config.yaml
train_examples: 50862
label_smoothing: 0.05
decoder_inner_norm: false
optimizer: "soap"
learning_rate: 0.0017
warmup_steps: 710
Rows from block 7 of the image encoder of a small image captioner, named by matrix and row number. Rows with one number within an expert belong to one neuron, the router's apart. Each number is 500 + 50 x the weight over its row's rms, rounded and kept within 0 to 999. All counts start at 0. Numbers have three digits each.
Before each expert's rows are labels from the 100 images, of 14976, where the router gives the expert most weight on average: "strongest on" is what is common among them. Only what is clearly more common there than usual is listed. The data: photos with spoken descriptions (Open Images, Localized Narratives). In brackets: how many of the 100.
# router: router (encoder.blocks.7.mlp.router.weight, 8x128, trained with AdamW), inputs 0-127
# gate: expert gate (encoder.blocks.7.mlp.gate, 8x256x128), inputs 0-127
# up: expert up (encoder.blocks.7.mlp.up, 8x256x128), inputs 0-127
# down: expert down (encoder.blocks.7.mlp.down, 8x128x256, transposed), outputs 0-127

# expert 4
strongest on: text has "color" (30)
router.4:492461464503489481506464556455544500479462426515492483448496432589366471635501497542518538483463497443540498435518421525473475523412546490429483583489530550456420515515420438476514481445414486488496427509458479583526509493535543525470456478468455529394476597484586495520528513485455473387495471605418500566590531456536449494535506522425461520575429569461432606551455546487417498530476
gate.16:502497546479522475494542497550498454576474493543522513555548437634436468583478506495522442436499561457469506548400474578552566571492447472431512446545563485536477504504473464501488421530464600466560505466502522533683466508506489448504581432504522402530489503544599489632476444511479584433431569430487476486564526512539523572518436461459491481483489405559515529468492454459552545508445
up.16:571496496498515592520524488480510448504467526395626516527535531419482516493491458524498488563537588585508525490548504502571446593478634548544542485476575532510515443493560494416575442500448437490416486569457525543452423522485505584556451506423489543556452454458528481529579545473513429494500557498578454480533565412462576487545550484574486543494405587429507448422476521540585468484488
down.16:510381525459469436551553458345472508498530544516526461447464514562422533536539543552448533467485417521481510529498474553503490542453522420507522543494537500449515568474490504457441454516546588465545523546518550546488498455544489585503426443489493519568583499467513460562499515438462408482502495486506423405423473662486523506455517510452570548406489483407570434470504584563471546436598
gate.17:469547466564489557500433471529459552395460425477525533524546462556515499534511495511509544591494460497472535562570470602492603508519629477353529482409507492537491596482547465511578461600525597545538507530431525562472519471534474482498508488436501475492499536451450463509472481441403478394499432532481547505433579490438540516537545566581577561557489529519557538472465575532508506499399
up.17:499455511509560544539406573534478472522532489411533600488527489492465468504443477458534514559454530473602501501557533514583559571389483533353561480443503490547469591466503555517510510583524533484459514519457496558476470568481449470532518509480518418544513452433598597520451480488431459393526532509500531401367542471424517516478511466443613575543567582516468491486488472531461498533479
down.17:516556568533491550459504466472528499468536433428536509545429530535536473491427551471577522497476488552479504455538584498522519416548529460449528477489441441483442517415457458456474494470568457445531487527451415555493429454498444504513511482370442477577518595441522403554599563481485497430538500531397498526620458565486488579581477543478443550552381444472459568598525487425525503543517
gate.18:539512534542576489458483494450445499464486464449460589463486554585454449448555431467358487469487579545455537435565519559531493625470488472496510466473557519436410405527468463460389509461485498540506531586527488486447463546486615491529486478449525527507463437531444552450466472537564522484509571539484536464575434465406536518466532436460565547621470495572457412515412484504462567491489
up.18:431467544484456533435518490456464517565535486451392538491537522571483460468556535460492474558469568580525573498472553456578549498457499576458478459488588495393464550487542535423530491507463547550451526592504401450490511432594489416489516585516412457538472475562536452477474491604430495602603453593492471418533527575429517497470510466459516464543476513517446450494418481546392504495518
down.18:523459460524415484520577584494497512458556455598514520545512490560496543581389546423494465483470494477595485468469501499516448535546530476534493445553441518470425452495435522519490507609504500568452425475521487534560429460543488521514568571429469571472536502434559512596427489513579497423457474388475451505408455519480421429437523616508514514504429469537439452460548508517565608537436
gate.19:479414495384504517465517390486484570521421495513579445417452463533472502494451496521532571438477502569493476535482471446525536391371400502466480477434518476550542512527492473542526432480560466413394538476529506487471478506488492520444404536404537555527559518449519504523504413537493433465452540513455483600442452518513591432502517495478493501514440472582473566504491479479527600648495
up.19:543529542437406514475418548430513618516421512500497524404443472549541479464468434532515578534487467479404502544510539485478434410412476531547377478456485387491600528528503524542442496486568512417442533523493490486522515551480471451444516563463476512538559492446551555530483579479475492505513552433464496579433427505508536448444526524487487472468444528670464519496458466478513522582603
down.19:517517532536506478508418449538499491458522474526548503539527412492438580525426534419515455527441474543398458490551438511576496432510456424510421540449644513559449516492502539473561479523486497429534425519406528608557487455560510496400418442532530542504485492452457488559493479462528451500542463522508520400560402479482487479437523461570435527577513414560446484548394523443466431528579
gate.20:412463557536529513466492407560464529520404538441474459509548404536494593520490482527531589549486431475510512521508495459457533447531463506534531456524421329585461607472613456460518622402421532534488531480522539529531541549407412512589554455479541534469426476527535502578456471465489494518480516573505424479445499525503502503556466540531471443484527464562506492551459537523510517421438
up.20:581482551463501392482543548460554513490540522581384405493473567461505491425457520523505514447507559541513472534532470561424427563447535539520437514515555619565517473503461536528384363503507467392453422485430508510450511395542459577532498584520497481469478489453496533438518518526510456483499554539489488399552542564514492423501547462503499557430462526427544557476451582562551514516469
down.20:519510491505549527519480583521500460501499508643539373514494514482508580481499471426530529511552500495520490502517471503458479481417540493410582489521448595415546486432513510482493486640545425456541525587559541579607534492567514483517506543526490438513494454451516471459541554518518476515476473471575518609356513490522455575577570494442525492458582546463414553483584501576471577502487

# expert 2
strongest on: text has "sky" (83); text has "trees" (76); text has "grass" (29); text has "clouds" (28)
router.2:494481499513463455504474516437478495549581566527557474560524481440613470513491571462522509489502477480446473533459591507464547535495424597546486421485372478499562528476509475562421460421507492508513542602472549405484496489494510461528517444527456466536532434510422515407517416551488566664504487484571524473348513493517475534514583537565515478467533467525557433532483469513626533484441
gate.16:513564460541496539471575454573506439468502425532423528418438535477517472400578491500611437561476475452445465517516455425525478609437518521441509505584529467479479479552467450522518514510585500474539539525537402549494427494440437548516465414527479538559540495540493468471520480561488537461617457509504396474516530439445564493423482501554449550557536556419450618476435586543555481515434
up.16:556521457493619527491554543561448555461514438530526518523523539491457456554510529440555530431584536505500529484540437499475418558442608486477568463534572442463444503559548493508414517477591485521487468483474507543526462550507420538485484433456566493481533475564550491427517424488534495539483536498535346364477519558458487446426433484581458556487443617421533528593469460566533457506493
down.16:500497485504563471491451471525433527496584477585462464471473557474578441449521354478567607589517478454423523580511532471582442483529400521528484532510485475479461488533515515462416459532477530537530488508530633482524500472518409517450458502542452477382428507521439447440492420514493533459507477465521551479553510605499485537502553542475506367436474587448482513563597457519587555524497
gate.17:488509466601478507514509506568536496527408508500502549503478443545455545546508494487395637595573477529556603422538525450583527503479457524490547581549428544531521433484558607491509497440551446523472438553453510506491515413477509493534436536480472561448488393496522457418486555424472597504504512508510526496500464580398608432567508401472546549440513515513454474467496416492511562485535
up.17:458490510569556507523494505491414558525389523438576516464510520508427544436505487435403522453537408467463516496489589507596550437428571504538468415559520483437473460526609576507535523497588392477479578449408516461503479513487423525490500498497491514415486462532498517478563511454482455558531504428501525471396558502467546568598483527509595518446504467450558489524494380512548579519571
down.17:501371572608507437544495469557545566498570508505500463510596511477383420504589508599572499461480460507507557513460578481429480458493549511466449506557487532544480502479498519499496494493437424504521555529517508558510510527523467565631492525524523547545481451532567512458443448411505445504460396411477404543512488505569431414499475468442524513464491497430455577522472438456528372443554
gate.18:551507511541501566552491495535461506565556526539478448552501485391498479524463464515496482510526516538484596559597566461492462417435477475495547493493390504518430473514483434548566476523570479508532492514526422595441623517443495472444625468425465507443432527473494472486475534493562438500469489541622509519561551426570620547535502463490506441421493494491523566506450543481490421344510
up.18:475530456506557453487456568520527508548527509593441481485451529376463533493439407520473498498554484511490526557584606505471402485518481554504569528494461473503462514462554406547483490504518526568505516411464489589417557481474471412534617409504508553498459559463563564440391499519450430522449491519542526531579513469529670522420531503540487467504578441547498481406513512481472491442493
down.18:531497514491498530472544494538425467546485563543540466437515493548508453542522465410539488455472537447587463583528459476411471469568516474511460487463532569492635531508475554544571498523493368487530438454496493577510480496452471458479497447515506632515442464450489589485465438469613507513534468571509465542588555511545408545480408480527419405453435527599545494530520505482535475566627
gate.19:505481487550542493522523489473452518565532452479414539392463396472472545475502527482563622539617458576492399443480596549557473535484549543434538443488491488458555562499492536510384510571454467493471485513539571537450436539568514526423429535535513456557557568536540555494564528397557462500426539531509515523490487526450500430563495534464555521478513550465483571439589470469481578449392
up.19:490506509516471545471474505507368508560464446450425560516429463462467447530460540412558477511543510536522461434401511546541567470504567498510507444543496515541495526480522554575486554578479438482406504508448478561529454492508486467446392490612488548490582480517474434467558448510498470477424487595487376508441426486506449403608485521526510387447527594595534493483543447486543557484438
down.19:459452447562503437453485501462500538485454614459475460497473424478519522433486529462463520500400446544562591452529521534483544532488460510502424477483437564490509379509485537509564456594510560452466544523578540450511468472581426558538356507491564484576518472542543549492424501458432388482485403540523594566434507534512509417560494497468452515493508510489455490468514577509487427411393
gate.20:552561433581470460486433525513437596488541471504511549564512523527496411566523455521487530493475514518484572480414544476480571468577432477476538562490452486586497550488423496441563541533494508523512567567578589497474415503489529423540587498464620495453393544524508452536537403372506503585596497492506561431503466473538468534509491521478436582498418456456531530448552487528553469413545
up.20:571537440563485476481382551493452610509548492489472558573514518508496462537523459505475529483442483519473543442400527448472561480584447468454520551460472469574506550498458476421559534544496514543483565561583608479493422534526537427544611508456601487441400539508546457526509391374503484566570519472510574438503484442539498520510507511503426583483436450483561543477531502528551483410539
down.20:578429488512519497584440586484422517401492406481526619463549514501560533533548496476412512392534561451534505532425445455466588455487507446507537481481511574462534634512437521575519492474581470490475446494375514486464471523529465529495471452470590432524436478504516514524559531519493544442560524513538607418513478507535488467531386540504549531456498508494480494511426460469573474378517

# expert 1
strongest on: text has "holding" (45); text has "wearing" (32); text has "two" (30); text has "woman" (28)
router.1:475534524492543481457464499447422539514474530526541540486560535408435583419465470477570616506426557410490518526537596474478464478552539579396474508493553518477484487541535591475479551559498503571437467607623420563405454426538525522470505516512549524467423431472458558626564582529528584480503475438444473460470531400485477447491498525520508478470441539476467469467513520559532469519471
gate.16:527473485492407553452579535444477408447486542500543484491467534575550579500523504578485396519485510463453519598511469544403432388533456483485577472461499542531522548534538513485475502467488553496546490505451518530522494552460523650413542492438466504492415418519564541465606489458449449519449548391466463449544455552487504569486475455534493458518553506499517596476441624471539583490578
up.16:448509444553572508417450484551406613464577498494521541469433507464439541426427466469463456526467451445516514398509484581465462487536536473552418511566463515523531538461458465394590515465557430530450424506535460452448449463548479542517561463521516475457546510477544534533472556471493428474516459522416442467475429614545496477585466435402538562597566532492521398567547508509508455521452
down.16:510460522403468588520504494481506494549518534476538564581500486434434428593532473537371519505533508464480570388530492578440523485452548516452589526469504408468512502498533542490555474522444462448481532502450536434492502525468529432481456472515551484531528516505528500562473539521502430563497498393561466404525487457436449352543573422518384587541589534465410569521534500475524519575479
gate.17:456502508453535535541573516488462528478486550491511516491443476464376465504489490463516470521524481630580471602481387427397538533506568415466529463440545508461498464541550533443504546591448516511453497524473575528433587514490588505411532575497473513505448450576462523434527452483462466452524457390429483442508449436494547480590529498460516538575505449534447564479539555539469609474598
up.17:492436479500518526502575481483527541492442533503495502460422496458381535503501467466536504529527497611545462613512395435410569599500549451465499399470534505493476470530530465481512535627448460537482520513522541521446571557488546486454513582518419512531465433530466522428550426463411490459470483397399515436525492481503531513591546507544554558529547454514491556461564543493489654490560
down.17:485517554428501491477532483506466533565503477468574514481458488409496542402487475580512452440506496628426542481501425512510516537399492503472475479480427528601533560543462507551524456502496451479535519569531549452448508582546362421535584576500588450480531424456496521476444533504471532504454575443525520500505503502539461545596438517530465525371524368508571482524425440579534443524514
gate.18:437500537527491488478610488577500537523544442496594485511493570556538512464521475507536522525446353489516523514556460518450511566553506454592494513458511521416413402424467609515524483489492546407482557487518455565493501432426523503471481465511548505540516402502457542534512479484536490463505426550528479498454441539502482441530613400512477415447504562416497441583336440510481476477449
up.18:466477479586511526482578502587450515504559427437571450581409515553495553497501406479550514498484373483520492474514446460438496556543533503485514495442524459422454453440479530480544506542471515391426531498504472526513491502454556473485528530563461568519526406459484525534516522448500482455533429473552489496382425549500494454477599452502504507392461591392561543545378386499434467508449
down.18:527557492493533563435531517495480489446477479496529462402500506416521582555489495489513493487536473536411499400461406479490503564510540506484433478452515521533465467372589501516437523499426466527497558422474385539415501537563480474503624547459439552513482497514505530499530476599551471507435484639490475533432532544433487424531559558515508544463570342488504512534600505489526459578500
gate.19:468474566425429550477599519520520554414510514470424541397490489544486457437509478503548597482533441543542399584543526531551536540472505479502502462431496496508530555541493544520445552548573487421485524494506549469496520523481490433608378457438455502553547474489507450534482441390579596471501439460585497527546505508519540375542479437543454520433558472552567551507428460419460422496495
up.19:457507618505457510533504463515431514516484492495485459448501570410517504407475428421488496416525482420536469509440474512439554445562456452490540438502480513591518592480551466469546495536479599581578541584484454562542500516490541378511392412489470556518581546530451477508507467459501457485479511451500501625465501557503471550450436500576490557481363414547476455592471524475473484470532
down.19:495645374482587406555512550573427459531436519374513504484510545509507479579458585511529429502490530530445498514450453541579543406500445544567551557493424488516581484509453557597449491546544507484474505451408535499476548490558546494466521537519455417490487477430521517512531483541494519523521572451477538446466433413524548577543562555573515579509618543464492517466472477537537468506472
gate.20:562600527442494416416511470462515465490532482557517439513544499531513455579579505443484416504446514479569573479557488545536509451444396524562494459478432540512424420514530414484448563466482563510551450447506517500557499566505456434500597564529534481532535449469518519526495478376536440492466540633522532492524448528438464489418466408479617536425482516531483421474554611483544464521481
up.20:474422461466460487547499516567521549518527510536561521480522499538521535449461503475519520534522433482515500489423631551521470563502450463545472506501518439444552525541562544496452517481379522318466497563427505573513521554402493517521466499452496443418502443474458455590429571502483496445543478564506429438505505554582401549402427454553456506440488485558474574595531423472440520453482
down.20:431477470413495568470531478469478470587466545487564550579538562496640507454524559462554445451521457493455465515487486496557438362487426498548494440533535487460489492434437466482472502483484533505459450493600492500576461486477529533464467498466570632489417499457450527515447486454542564530477502550460470482400482402532449582573452499532518547491474497405537462393554423610481499431488