config.yaml
train_examples: 50862
encoder_isotropic: false
encoder_num_experts: 8
encoder_moe_every: 2
encoder_shared_expert: false
decoder_norm: "rmsnorm"
decoder_norm_position: "pre"
decoder_fused_qkv: true
decoder_qk_norm: false
beta2: 0.999
Rows from block 5 of the image encoder of a small image captioner, named by matrix and row number. Rows with one number within an expert belong to one neuron, the router's apart. Each number is 128 + 32 x the weight over its row's rms, rounded and kept within 0 to 255. All counts start at 0. Numbers have three digits each.
Before each expert's rows are labels from the 100 images, of 14976, where the router gives the expert most weight on average: "responds to" is what is common among them. Only what is clearly more common there than usual is listed. The data: photos with spoken descriptions (Open Images, Localized Narratives). In brackets: how many of the 100.
# router: router (encoder.blocks.5.mlp.router.weight, 8x128, trained with AdamW), inputs 0-127
# gate: expert gate (encoder.blocks.5.mlp.gate, 8x256x128), inputs 0-127
# up: expert up (encoder.blocks.5.mlp.up, 8x256x128), inputs 0-127
# down: expert down (encoder.blocks.5.mlp.down, 8x128x256, transposed), outputs 0-127

# expert 3
responds to: text has "sky" (51)
router.3:106153100148149094151119130080113089134159124099169136128132123135124063123127146156147107175161137076206189130150115109167125156120117040090128115091173066114116170142106115131154174194115120118134116104048153112166052117134136066137125102149156135134141109179094113140211100119133113134101131224124115179108142131117081095124110138131138145103147118103183061134129115114095138133190
gate.0:139120125150065116112142113112120113166136181154099142146116127100170193146153115145090085107172136101105112154187172115111084169148122174084117089149171080121113166142093157050172139092128108163135134116136145051111121116144145096138085090195130155111122095159133142074114063112143182141132116118165140111113090159131234079096081121150118098106173157151138145074102160099160121168158
up.0:091097097113049071170140082146132110123123067126164149141099087118183154127094161149153128111141125130124116182145098174165161127185112140067114093108197140131135176156099136110175113089138121168111182102156152151088136101192167060111075094191123102115106134145142113101138050096141149117130123103117116099096150140166129151131106054175127084168116165151143150113101149075172128103155
down.0:105120161118161121153126108109107112112107130123107157092123141179112099177112134115131110125127057184106107194165146092122130137060092126084059131127097131091141112116159122116138097062144126169138156100136154104106151175130151098168157167160121151142129196071112132097163183087149106135137137131097139072146135134181150139158007131138175185061114107161111174125147124179086155126084
gate.1:153126105121173148128074184123183138109172169130119103106094083134122145132080137116128146101116148083126121155157191096108073213166096171177133082086185100133152077183150154106201130126132112133163118182148126103146149165113125146093108144132164136160190143094120176130122154099155199138116111140100114096122115096078130167140196096150164165103145110178116056104151126090147129141089
up.1:153102104156174148129116165141143114126148072150167112067095101139127147109060153111116215052189133090144138181134167132113085156163125100127155091105189124093106141100174117100182153148124132114156121147105144112134174199141131081118089147144151152177126152081184170167085154095103133162121168147130145148126111105126084186128180097138186172149131105162169116164131184101148139167109
down.1:149124086155125096137084106118125160211130159132093105074135187147176142124132171129172116132159112124131113177096139094112156141075108160181074145107115081176139156090122114101113172091127174103022188166085164127150099106060133109142102112162107148108138071117122120107126174040120106065103048148140084147134111163164122107113145103139136168141121136143126173135114127107138150126120
gate.2:140079124132094140141110073143111156152083112160078102116118148175093104082107094086153172164176127085140116114133139154145162124123122126095188127122097161168106140200190131106103061082108134168174153105122105116161171146088122068071134177062097098091146164085141116068163209163136126157102092182175131120109190125093120105117099157088093132121109130156119132089113083141132128140115
up.2:088106149138144088089153158109162117123116114104083072232137081158079160090077091154148075128095162132130163103105163080081165098143091137158132111093165129131156069132097138126114159136131137141115131198139174156134101201106152137101138122139175140127168086137103107141178095100135088148149160103184138129161103146189131099171136102083158117091095120135089098195091174108148168161109
down.2:139169186134073132130187144151153109165165115096111160197167148157121130131103107097064150127080147123080159103116143169078122169149212068090141173165146144148125100111145109085100135153175123236169142140126135106100126154118129163101169099163194055142165091149170127139133115124051133142152082149085090146141149099134091145118112154111136132148104109100155106146143115096146110126094
gate.3:125167105159058135102155158089166126129163090157116160134085139125106068136092119092091105120159176096101154132110137128165103080133176059149155111108135105119129118143124137134153184088151140116196076151147133086116154129157158196105168113118121199083099151131122158066146117099127126147139152191122138178077101207136146069139123095128175153076156137067158075151071100116111131150126
up.3:102099150112177123135093123179105159121111156110133092140146122118122206133161159139124170162091074160155127138125123140067143160099092182094092128136124151152105112124157102125097067169122105156066195127101115163163110136082103083127110129131139055179152142113139119207121139137117134132137104056136152083165137066156116178123140163104086115159105093185121203090200170127174109121129
down.3:085056121174143127138126172143086141135177143151172159052175156140135102137130065155161148162090136148126137115100190144098180108121093119123137123139137174114152111115148116144197114148108161168103144136104096134133120140131153110140175136098159131133194154160111145122176082117168152189145122103088185167105105210150136108084180178110069121157105096125144092113111088176198177145098
gate.4:083115110128172124120179195124153102173135084118170109147167165164139086101131069141134172187158097129112131134098163057112199134136111160141165092091086164099130121105216147105097156195141148111150084083124157119197094157156092122123148167129133148147121109116123091116156130156157147178117107147128126115194149160116153107175119140125106178092139150155125063133162161096154054099139
up.4:102130110105167147159181175137089120166119084120182121114135171176138072105144085122135172173145083111123110101101165056117190122142127165178149099085108173097121098113224143118094129182123129157168120087106146128196081185146112126134183158106125115134136120108121082125126107163150116202120079112117158105169122149122145105170134167114128186114119139149105055131166148113121064101148
down.4:157129109092155091051097137141094168170098110079113156128176170159137108163144131156157150102108129134072120128072127180129162188165163090116077121134143104166112129155087124068084125175099088142145157130178138110152079107167064173100136080182116065099170155138090123211160117080155117162138098094125110142099135086095130119076144098165141090137129133102079149111134108163135133174110

# expert 7
responds to: text has "wearing" (30); text has "smiling" (28)
router.7:083098145096116092126110152126139136115154146073069086246157160114053104144148065104128123127137113075112111126137128120115133113176143162113106121092045111152131154057138086127155165107116128067115118151127146124147162211161176105135118150096127093140083143175125191161180164101125112124060140137113145114101162118152184156104181114146159154146090121131181149105120122121095140146138
gate.0:114160143112170150087159161103157097129144149149144066124110160120172098135100059114194141110119092113174154116079115170051108104109137124195126093097145119141144130133131105052094068113120111086135157148200089110077119168156048131155135118131104144093112147137163105134113146150103115140126115127093133152147106146123105116116166136066132090192106191120187053069134135137130182141169
up.0:160148164101178175084143159075140092139106114118142095142105167110186084148125091083142133136104126108175140114153200188053140150132152113181131153083111100130179146132100108028140111127125136143172144141175100122079168132147054046181161132132113121099127166176165091139150121169100153142115113122116158116153122171154106147048140139119087128144111156144160111074117139132128166110152
down.0:102169080182148055097120184102112134096174108138124102164142150135137120101099123107093094153088120095097170153112066163182154158113110176111115130152161119116117092111177111126084075106098148150097180160078117119109152106108068114120066072123127139158129178135168176125119183128199113128154146051106179149088123087128150123141076096139166143132106119133148096139151119056073159137149
gate.1:186172063100148118142084119135111138155191114122155080113118165125127087114083115132061186145125117073079148095122136128112166150174155046129119124141121145130124161131175126123145146149166090127064132099218152161085156110135139138193149093127035138142141115127127151127191121161122134157135113120137096099090136149109120084102106123115106117118164204078109130077080111086082143114159
up.1:159113121176107218139145115164127131157053088128122181161141120084145151112105107191169155122096164121165131103124119138091104076131124098108081150124141090103134062124135112123140161097141148086163082201104043180075131175113085100078164156101110112086147125114134106173111154099131084174096118169133134203135145074164099135136155140144121147097119114168183091112122156164133126144102
down.1:117106072167130166103078153091061153165148118165113136143178129091140100075159107179106096148128107082045136100115143215081140085102121095159085171083112130157153072150119167078108109183102143177132133135126146132159118167105105097139144038147091087074116125137136092068138126096160124133141138143128059114135126118146114183138123075168088148114125113133174164090113134141107125154134
gate.2:218156155095154103151159161107124092124088121139135148138118066169154079146156127120149136149130105147089179154085143129125128069121073100132184157059069086119145159097180134189095112129116088135106169134162130118143141133163199122103094045110083165134136107095106160116127149077096117179144156122120128076127157100109126135128143184151117148145141091097136169068148168138182073153105
up.2:153121105145156118116208149185122115132099099135150179064121130122068156164157144100141110131135103182137146170066114159130164108135088156141139052136061087096153166078171132131112079112119093213166170121159115095101137181095141123138111105118125098129144115080100135092121095084078148128124159135094199136163137059132130106115123169177079103128144117127128135078134103194117093132089
down.2:049108142131106122086167143076134099155127094123115134125092083152157162142150131155164129122140104095147112119174140077144186217139086104110124100146141111201148099147164121111097164126213155137127129102062154132151135140124132086076147129132125078143159073141120151199085112171188157174143104189123145119108136082163153163088149058132099140184186147132134143112133165104140155112132
gate.3:108120124137096154146023106111152147118167105120160135156136145097146114129135137160122147110099167158120078096092117147089052163176192065133092205148146144196129139144200128112132140119132137157108114111118128132106128137127175139178120185140162118182120108202123125065123123223106080101159080104169150149144113122106137149124078104112157092126095115118113144203144123114129105131085
up.3:141054152110126139123130086120120116089119127112052128113131080142091137100166088082083133138079133147113095132121164134200185160139096128127160135116103121110103106117119127169125149100143103137107084166167078118115159125138123086152052102193093141161182154195138130124155090129113154105137142098141184116160140169147151154073095092106104148180184104098172192156132079142221138138096
down.3:201168136105162161113111085177093150065110099058132098171158097105153113154199133084098110147108078136142139065116115095159076082166084113095162158113104123125143142200135144175124127088088138122106103096122162134165136120151132105181158099172110124092103149161150110085125117165116139150155140041103153143137083113104169151157120128126085092039119115132074099132106100169122153124126
gate.4:131102157118121121163143090134083133127158141118123095091152138099111083109136154122071176216100180113104110132138086168158160137190178076165120111119172152117134108118152149144130153133091131147074147111107137149129144119235168175172118091104183108160108108111153157189134163136103076146075121156134136177123045172199121135151144127116126098110126115157101146197101114147127126158071
up.4:084207089153096153123140207155182101111092091151103169165067111124165143135075043132159172077099110119141110146110203111140100131120069179121123134142092126115111186103124092133135160113140146100146092168150112155125145106044087113120161170144058118126134110165156112083127139124140153133141153119150131081141172114087170111157103139116102172112126162100148130073094099158148104081158
down.4:128119130180059147146078130101106100107132085108130118156119181157047129169132117127125136115111119066126169160160082105096163126156151177164172137104101122164155116101105158177109141129180091122124118151130084107106193137142145087134102151095133121074103112126079137085135168136119119105170159203120129086052102121144205092133136123116083155112160087100055120126146102115108099218131

# expert 0
responds to: text has "trees" (68); text has "sky" (60); text has "grass" (41)
router.0:195146144114149130152095153103125177113065111133184125173152149139071082137088209121086109177113174151164097132065149163128118163125144080101133137140148131140128095119127159129165096168147126089127133148068124158181106087146152069112158078156125165124113161115117107113169110083108124017131130142164091176106149090138193154107083124141140118139131122152085148160105138168170123085081
gate.0:094129161179119121183119108065179135077156112127085109125079142089104150088104102126139156162092120110155144150108111155149069135140161106161115090155077172126103125113098131130114133081118157129134176160094103098156058197151151105111168061152148163155194121167129114181137172137129147141147114192123121139107104096169187127153054130115201111186146070141128094074149159113139128133099
up.0:131113094059159134132141144191084107181112140115176149120157132189160110154127120117111085109116146155088103114157153087117157129119122184107134150116214092116164123154148110127143120196129110140139112099133161161101179087088059143149077165109139119096094130117134096086119102143097104125075147082132155110177163154079059095083195110132073154064104172129135160196117097149125166120146
down.0:099096092071130187107149129101229142166106147135116106161129109093120128114120110181079135074159135143087125134122111106164157185124151130178130158137126149166081122134141158110122155147153171102146143113069168165179077136168146163140108145167110100081186121234162113155150163070097158090121143132093101146106112128106095182123161134066177121130190129136165127119146130156095098106092
gate.1:144098113122149129169167106139122107142131154100176126119121083178171090157115099145125137137164125052175103109131134094171177104081124113116136112100120057141106072160199135127117162169146106113116155125199114138160080093091136135116149169086146084071138180098127102137103060139131099088109072144122162176070112068156153161153104137148065159105083160159135087123138105114131066101176
up.1:101123159141136126150117127164143084154116158103163138134076120134163068111108089108124119099061082152100080122113115100141114123134135119102133111102183121126112139141134135144156140180136072116103119199195132187154171157134089099188101120088131104135214153074102186160114089151126131070103094187155159114133070155135120130139113132182178136120191144139111085132164118172077091059170
down.1:098110141160172094163113160108187151081136112154136112127101196199149149117179195113129062108100132120157142128101114136124110172085085115114135102105154127145146140124145086133136081139140146132061117158113099123178107110078113159069133112054146105080116166166185134171102075175083097148124152098133122109203091124132119127086170182136132136108111110127147078160165055128118176085118
gate.2:153145177080161138168133128141170124100099153109176151110131175107059120146109165170144135118114112138155144090125082116119167084111152098196100194147106104108168161155109096122111125162134105075119103148114144086189097104112157170074144165087140154111080156147188204123170099092130156127111077111124084132106173113148115202117080146134111136157072120177100083169130191129103153145090
up.2:134152170070160136145151141145162132094078134110178144105122193116056128129110155175142126112117100133180136092132092118110152089107146108184105190140119092114150159130110100121101118154143104065126106138123132104189101094125150166076148166081123140111054165157204209105176084082149156141110096105124080145106166127137139210113099146127111137159078136174120094177128166112116148158089
down.2:138125159078055172157109141148178094070101108107160151139119146129102131166078119181119147122112137037059122077129143172130130104158133148090107090127167119193181130105138151172137126125109107142114149188157152099145075158168077067148135152155114166147121126133072144106151082066091107174151098174137102126087109179129124106165134170169175152165123134098102089139087146118154146149089
gate.3:139199098115124122166119103132100126146180095163095154084148094094076184081116069166112103138107099113104180165114144166124066134130144101132129162091115152128134107138081045139123118094071123118171102149110121131172149153092099182152097148129119181126153161129126121121093148133077113058104151160120140149080156033138112111101084100094172142076117155159137072134184108178148105117110
up.3:182125184116160179051108154161128147109131158111097097095075155133124107127116148121144135073122133109141025050158094139081201085113119110155119131133120172109078172106189110116137170102157094145084160123141116146130114140159169077126121089076085143101103120084120139134180096139174122104144124133055149125190105122165165136161130156124109109167136123097060137107123157141151109156091
down.3:126086138164072115141158134107191074156131132108086176097108113132136097167110075098122043107158150156109162091132084087139127172127100097143098133175136145147104110148161159096180115080135117113177113147141184191078123152150131055121145109124115213142082149137153137075114188113087112092141144138147145132121158184146087158167131159198172148112170149163118169121152144109173115121102
gate.4:171057163124114098196173088102113122142146065107119114077118108149124123143160150055148099154139110094081108194114136102087097101152181116077146151139148167182123154164113181136113119125094135096135098149115141065093143104117139096130126107127132133079148149125107105070143193140149102082068158103092130077166144099065125113152136149126157094117150128097124111122111155127105076149238
up.4:138088131167111108180169072144144143112165164098155091086121117143162132123158172088172094196135124112092125131098143146139097106140216085096175107087155174132103126152101179089137101127146136075159087127129126077084164082137133129121089084111103177131167158119129141087131194177169126105108107118140132127172167172088174075139163119111150079112123099106136081113103176138123118143222
down.4:121135158067174125116112119094154189077134082139112144141183110145149090088092141149144096132160069155068137142127118081083112114163149111185207193137142121150134157151113160149142136123059086146182162146107101132116124197115128147131180114104157172166145178164106156152108145173105070086115095123165098156163150156128136147091090135118140144124069126107103115178153187182123158100084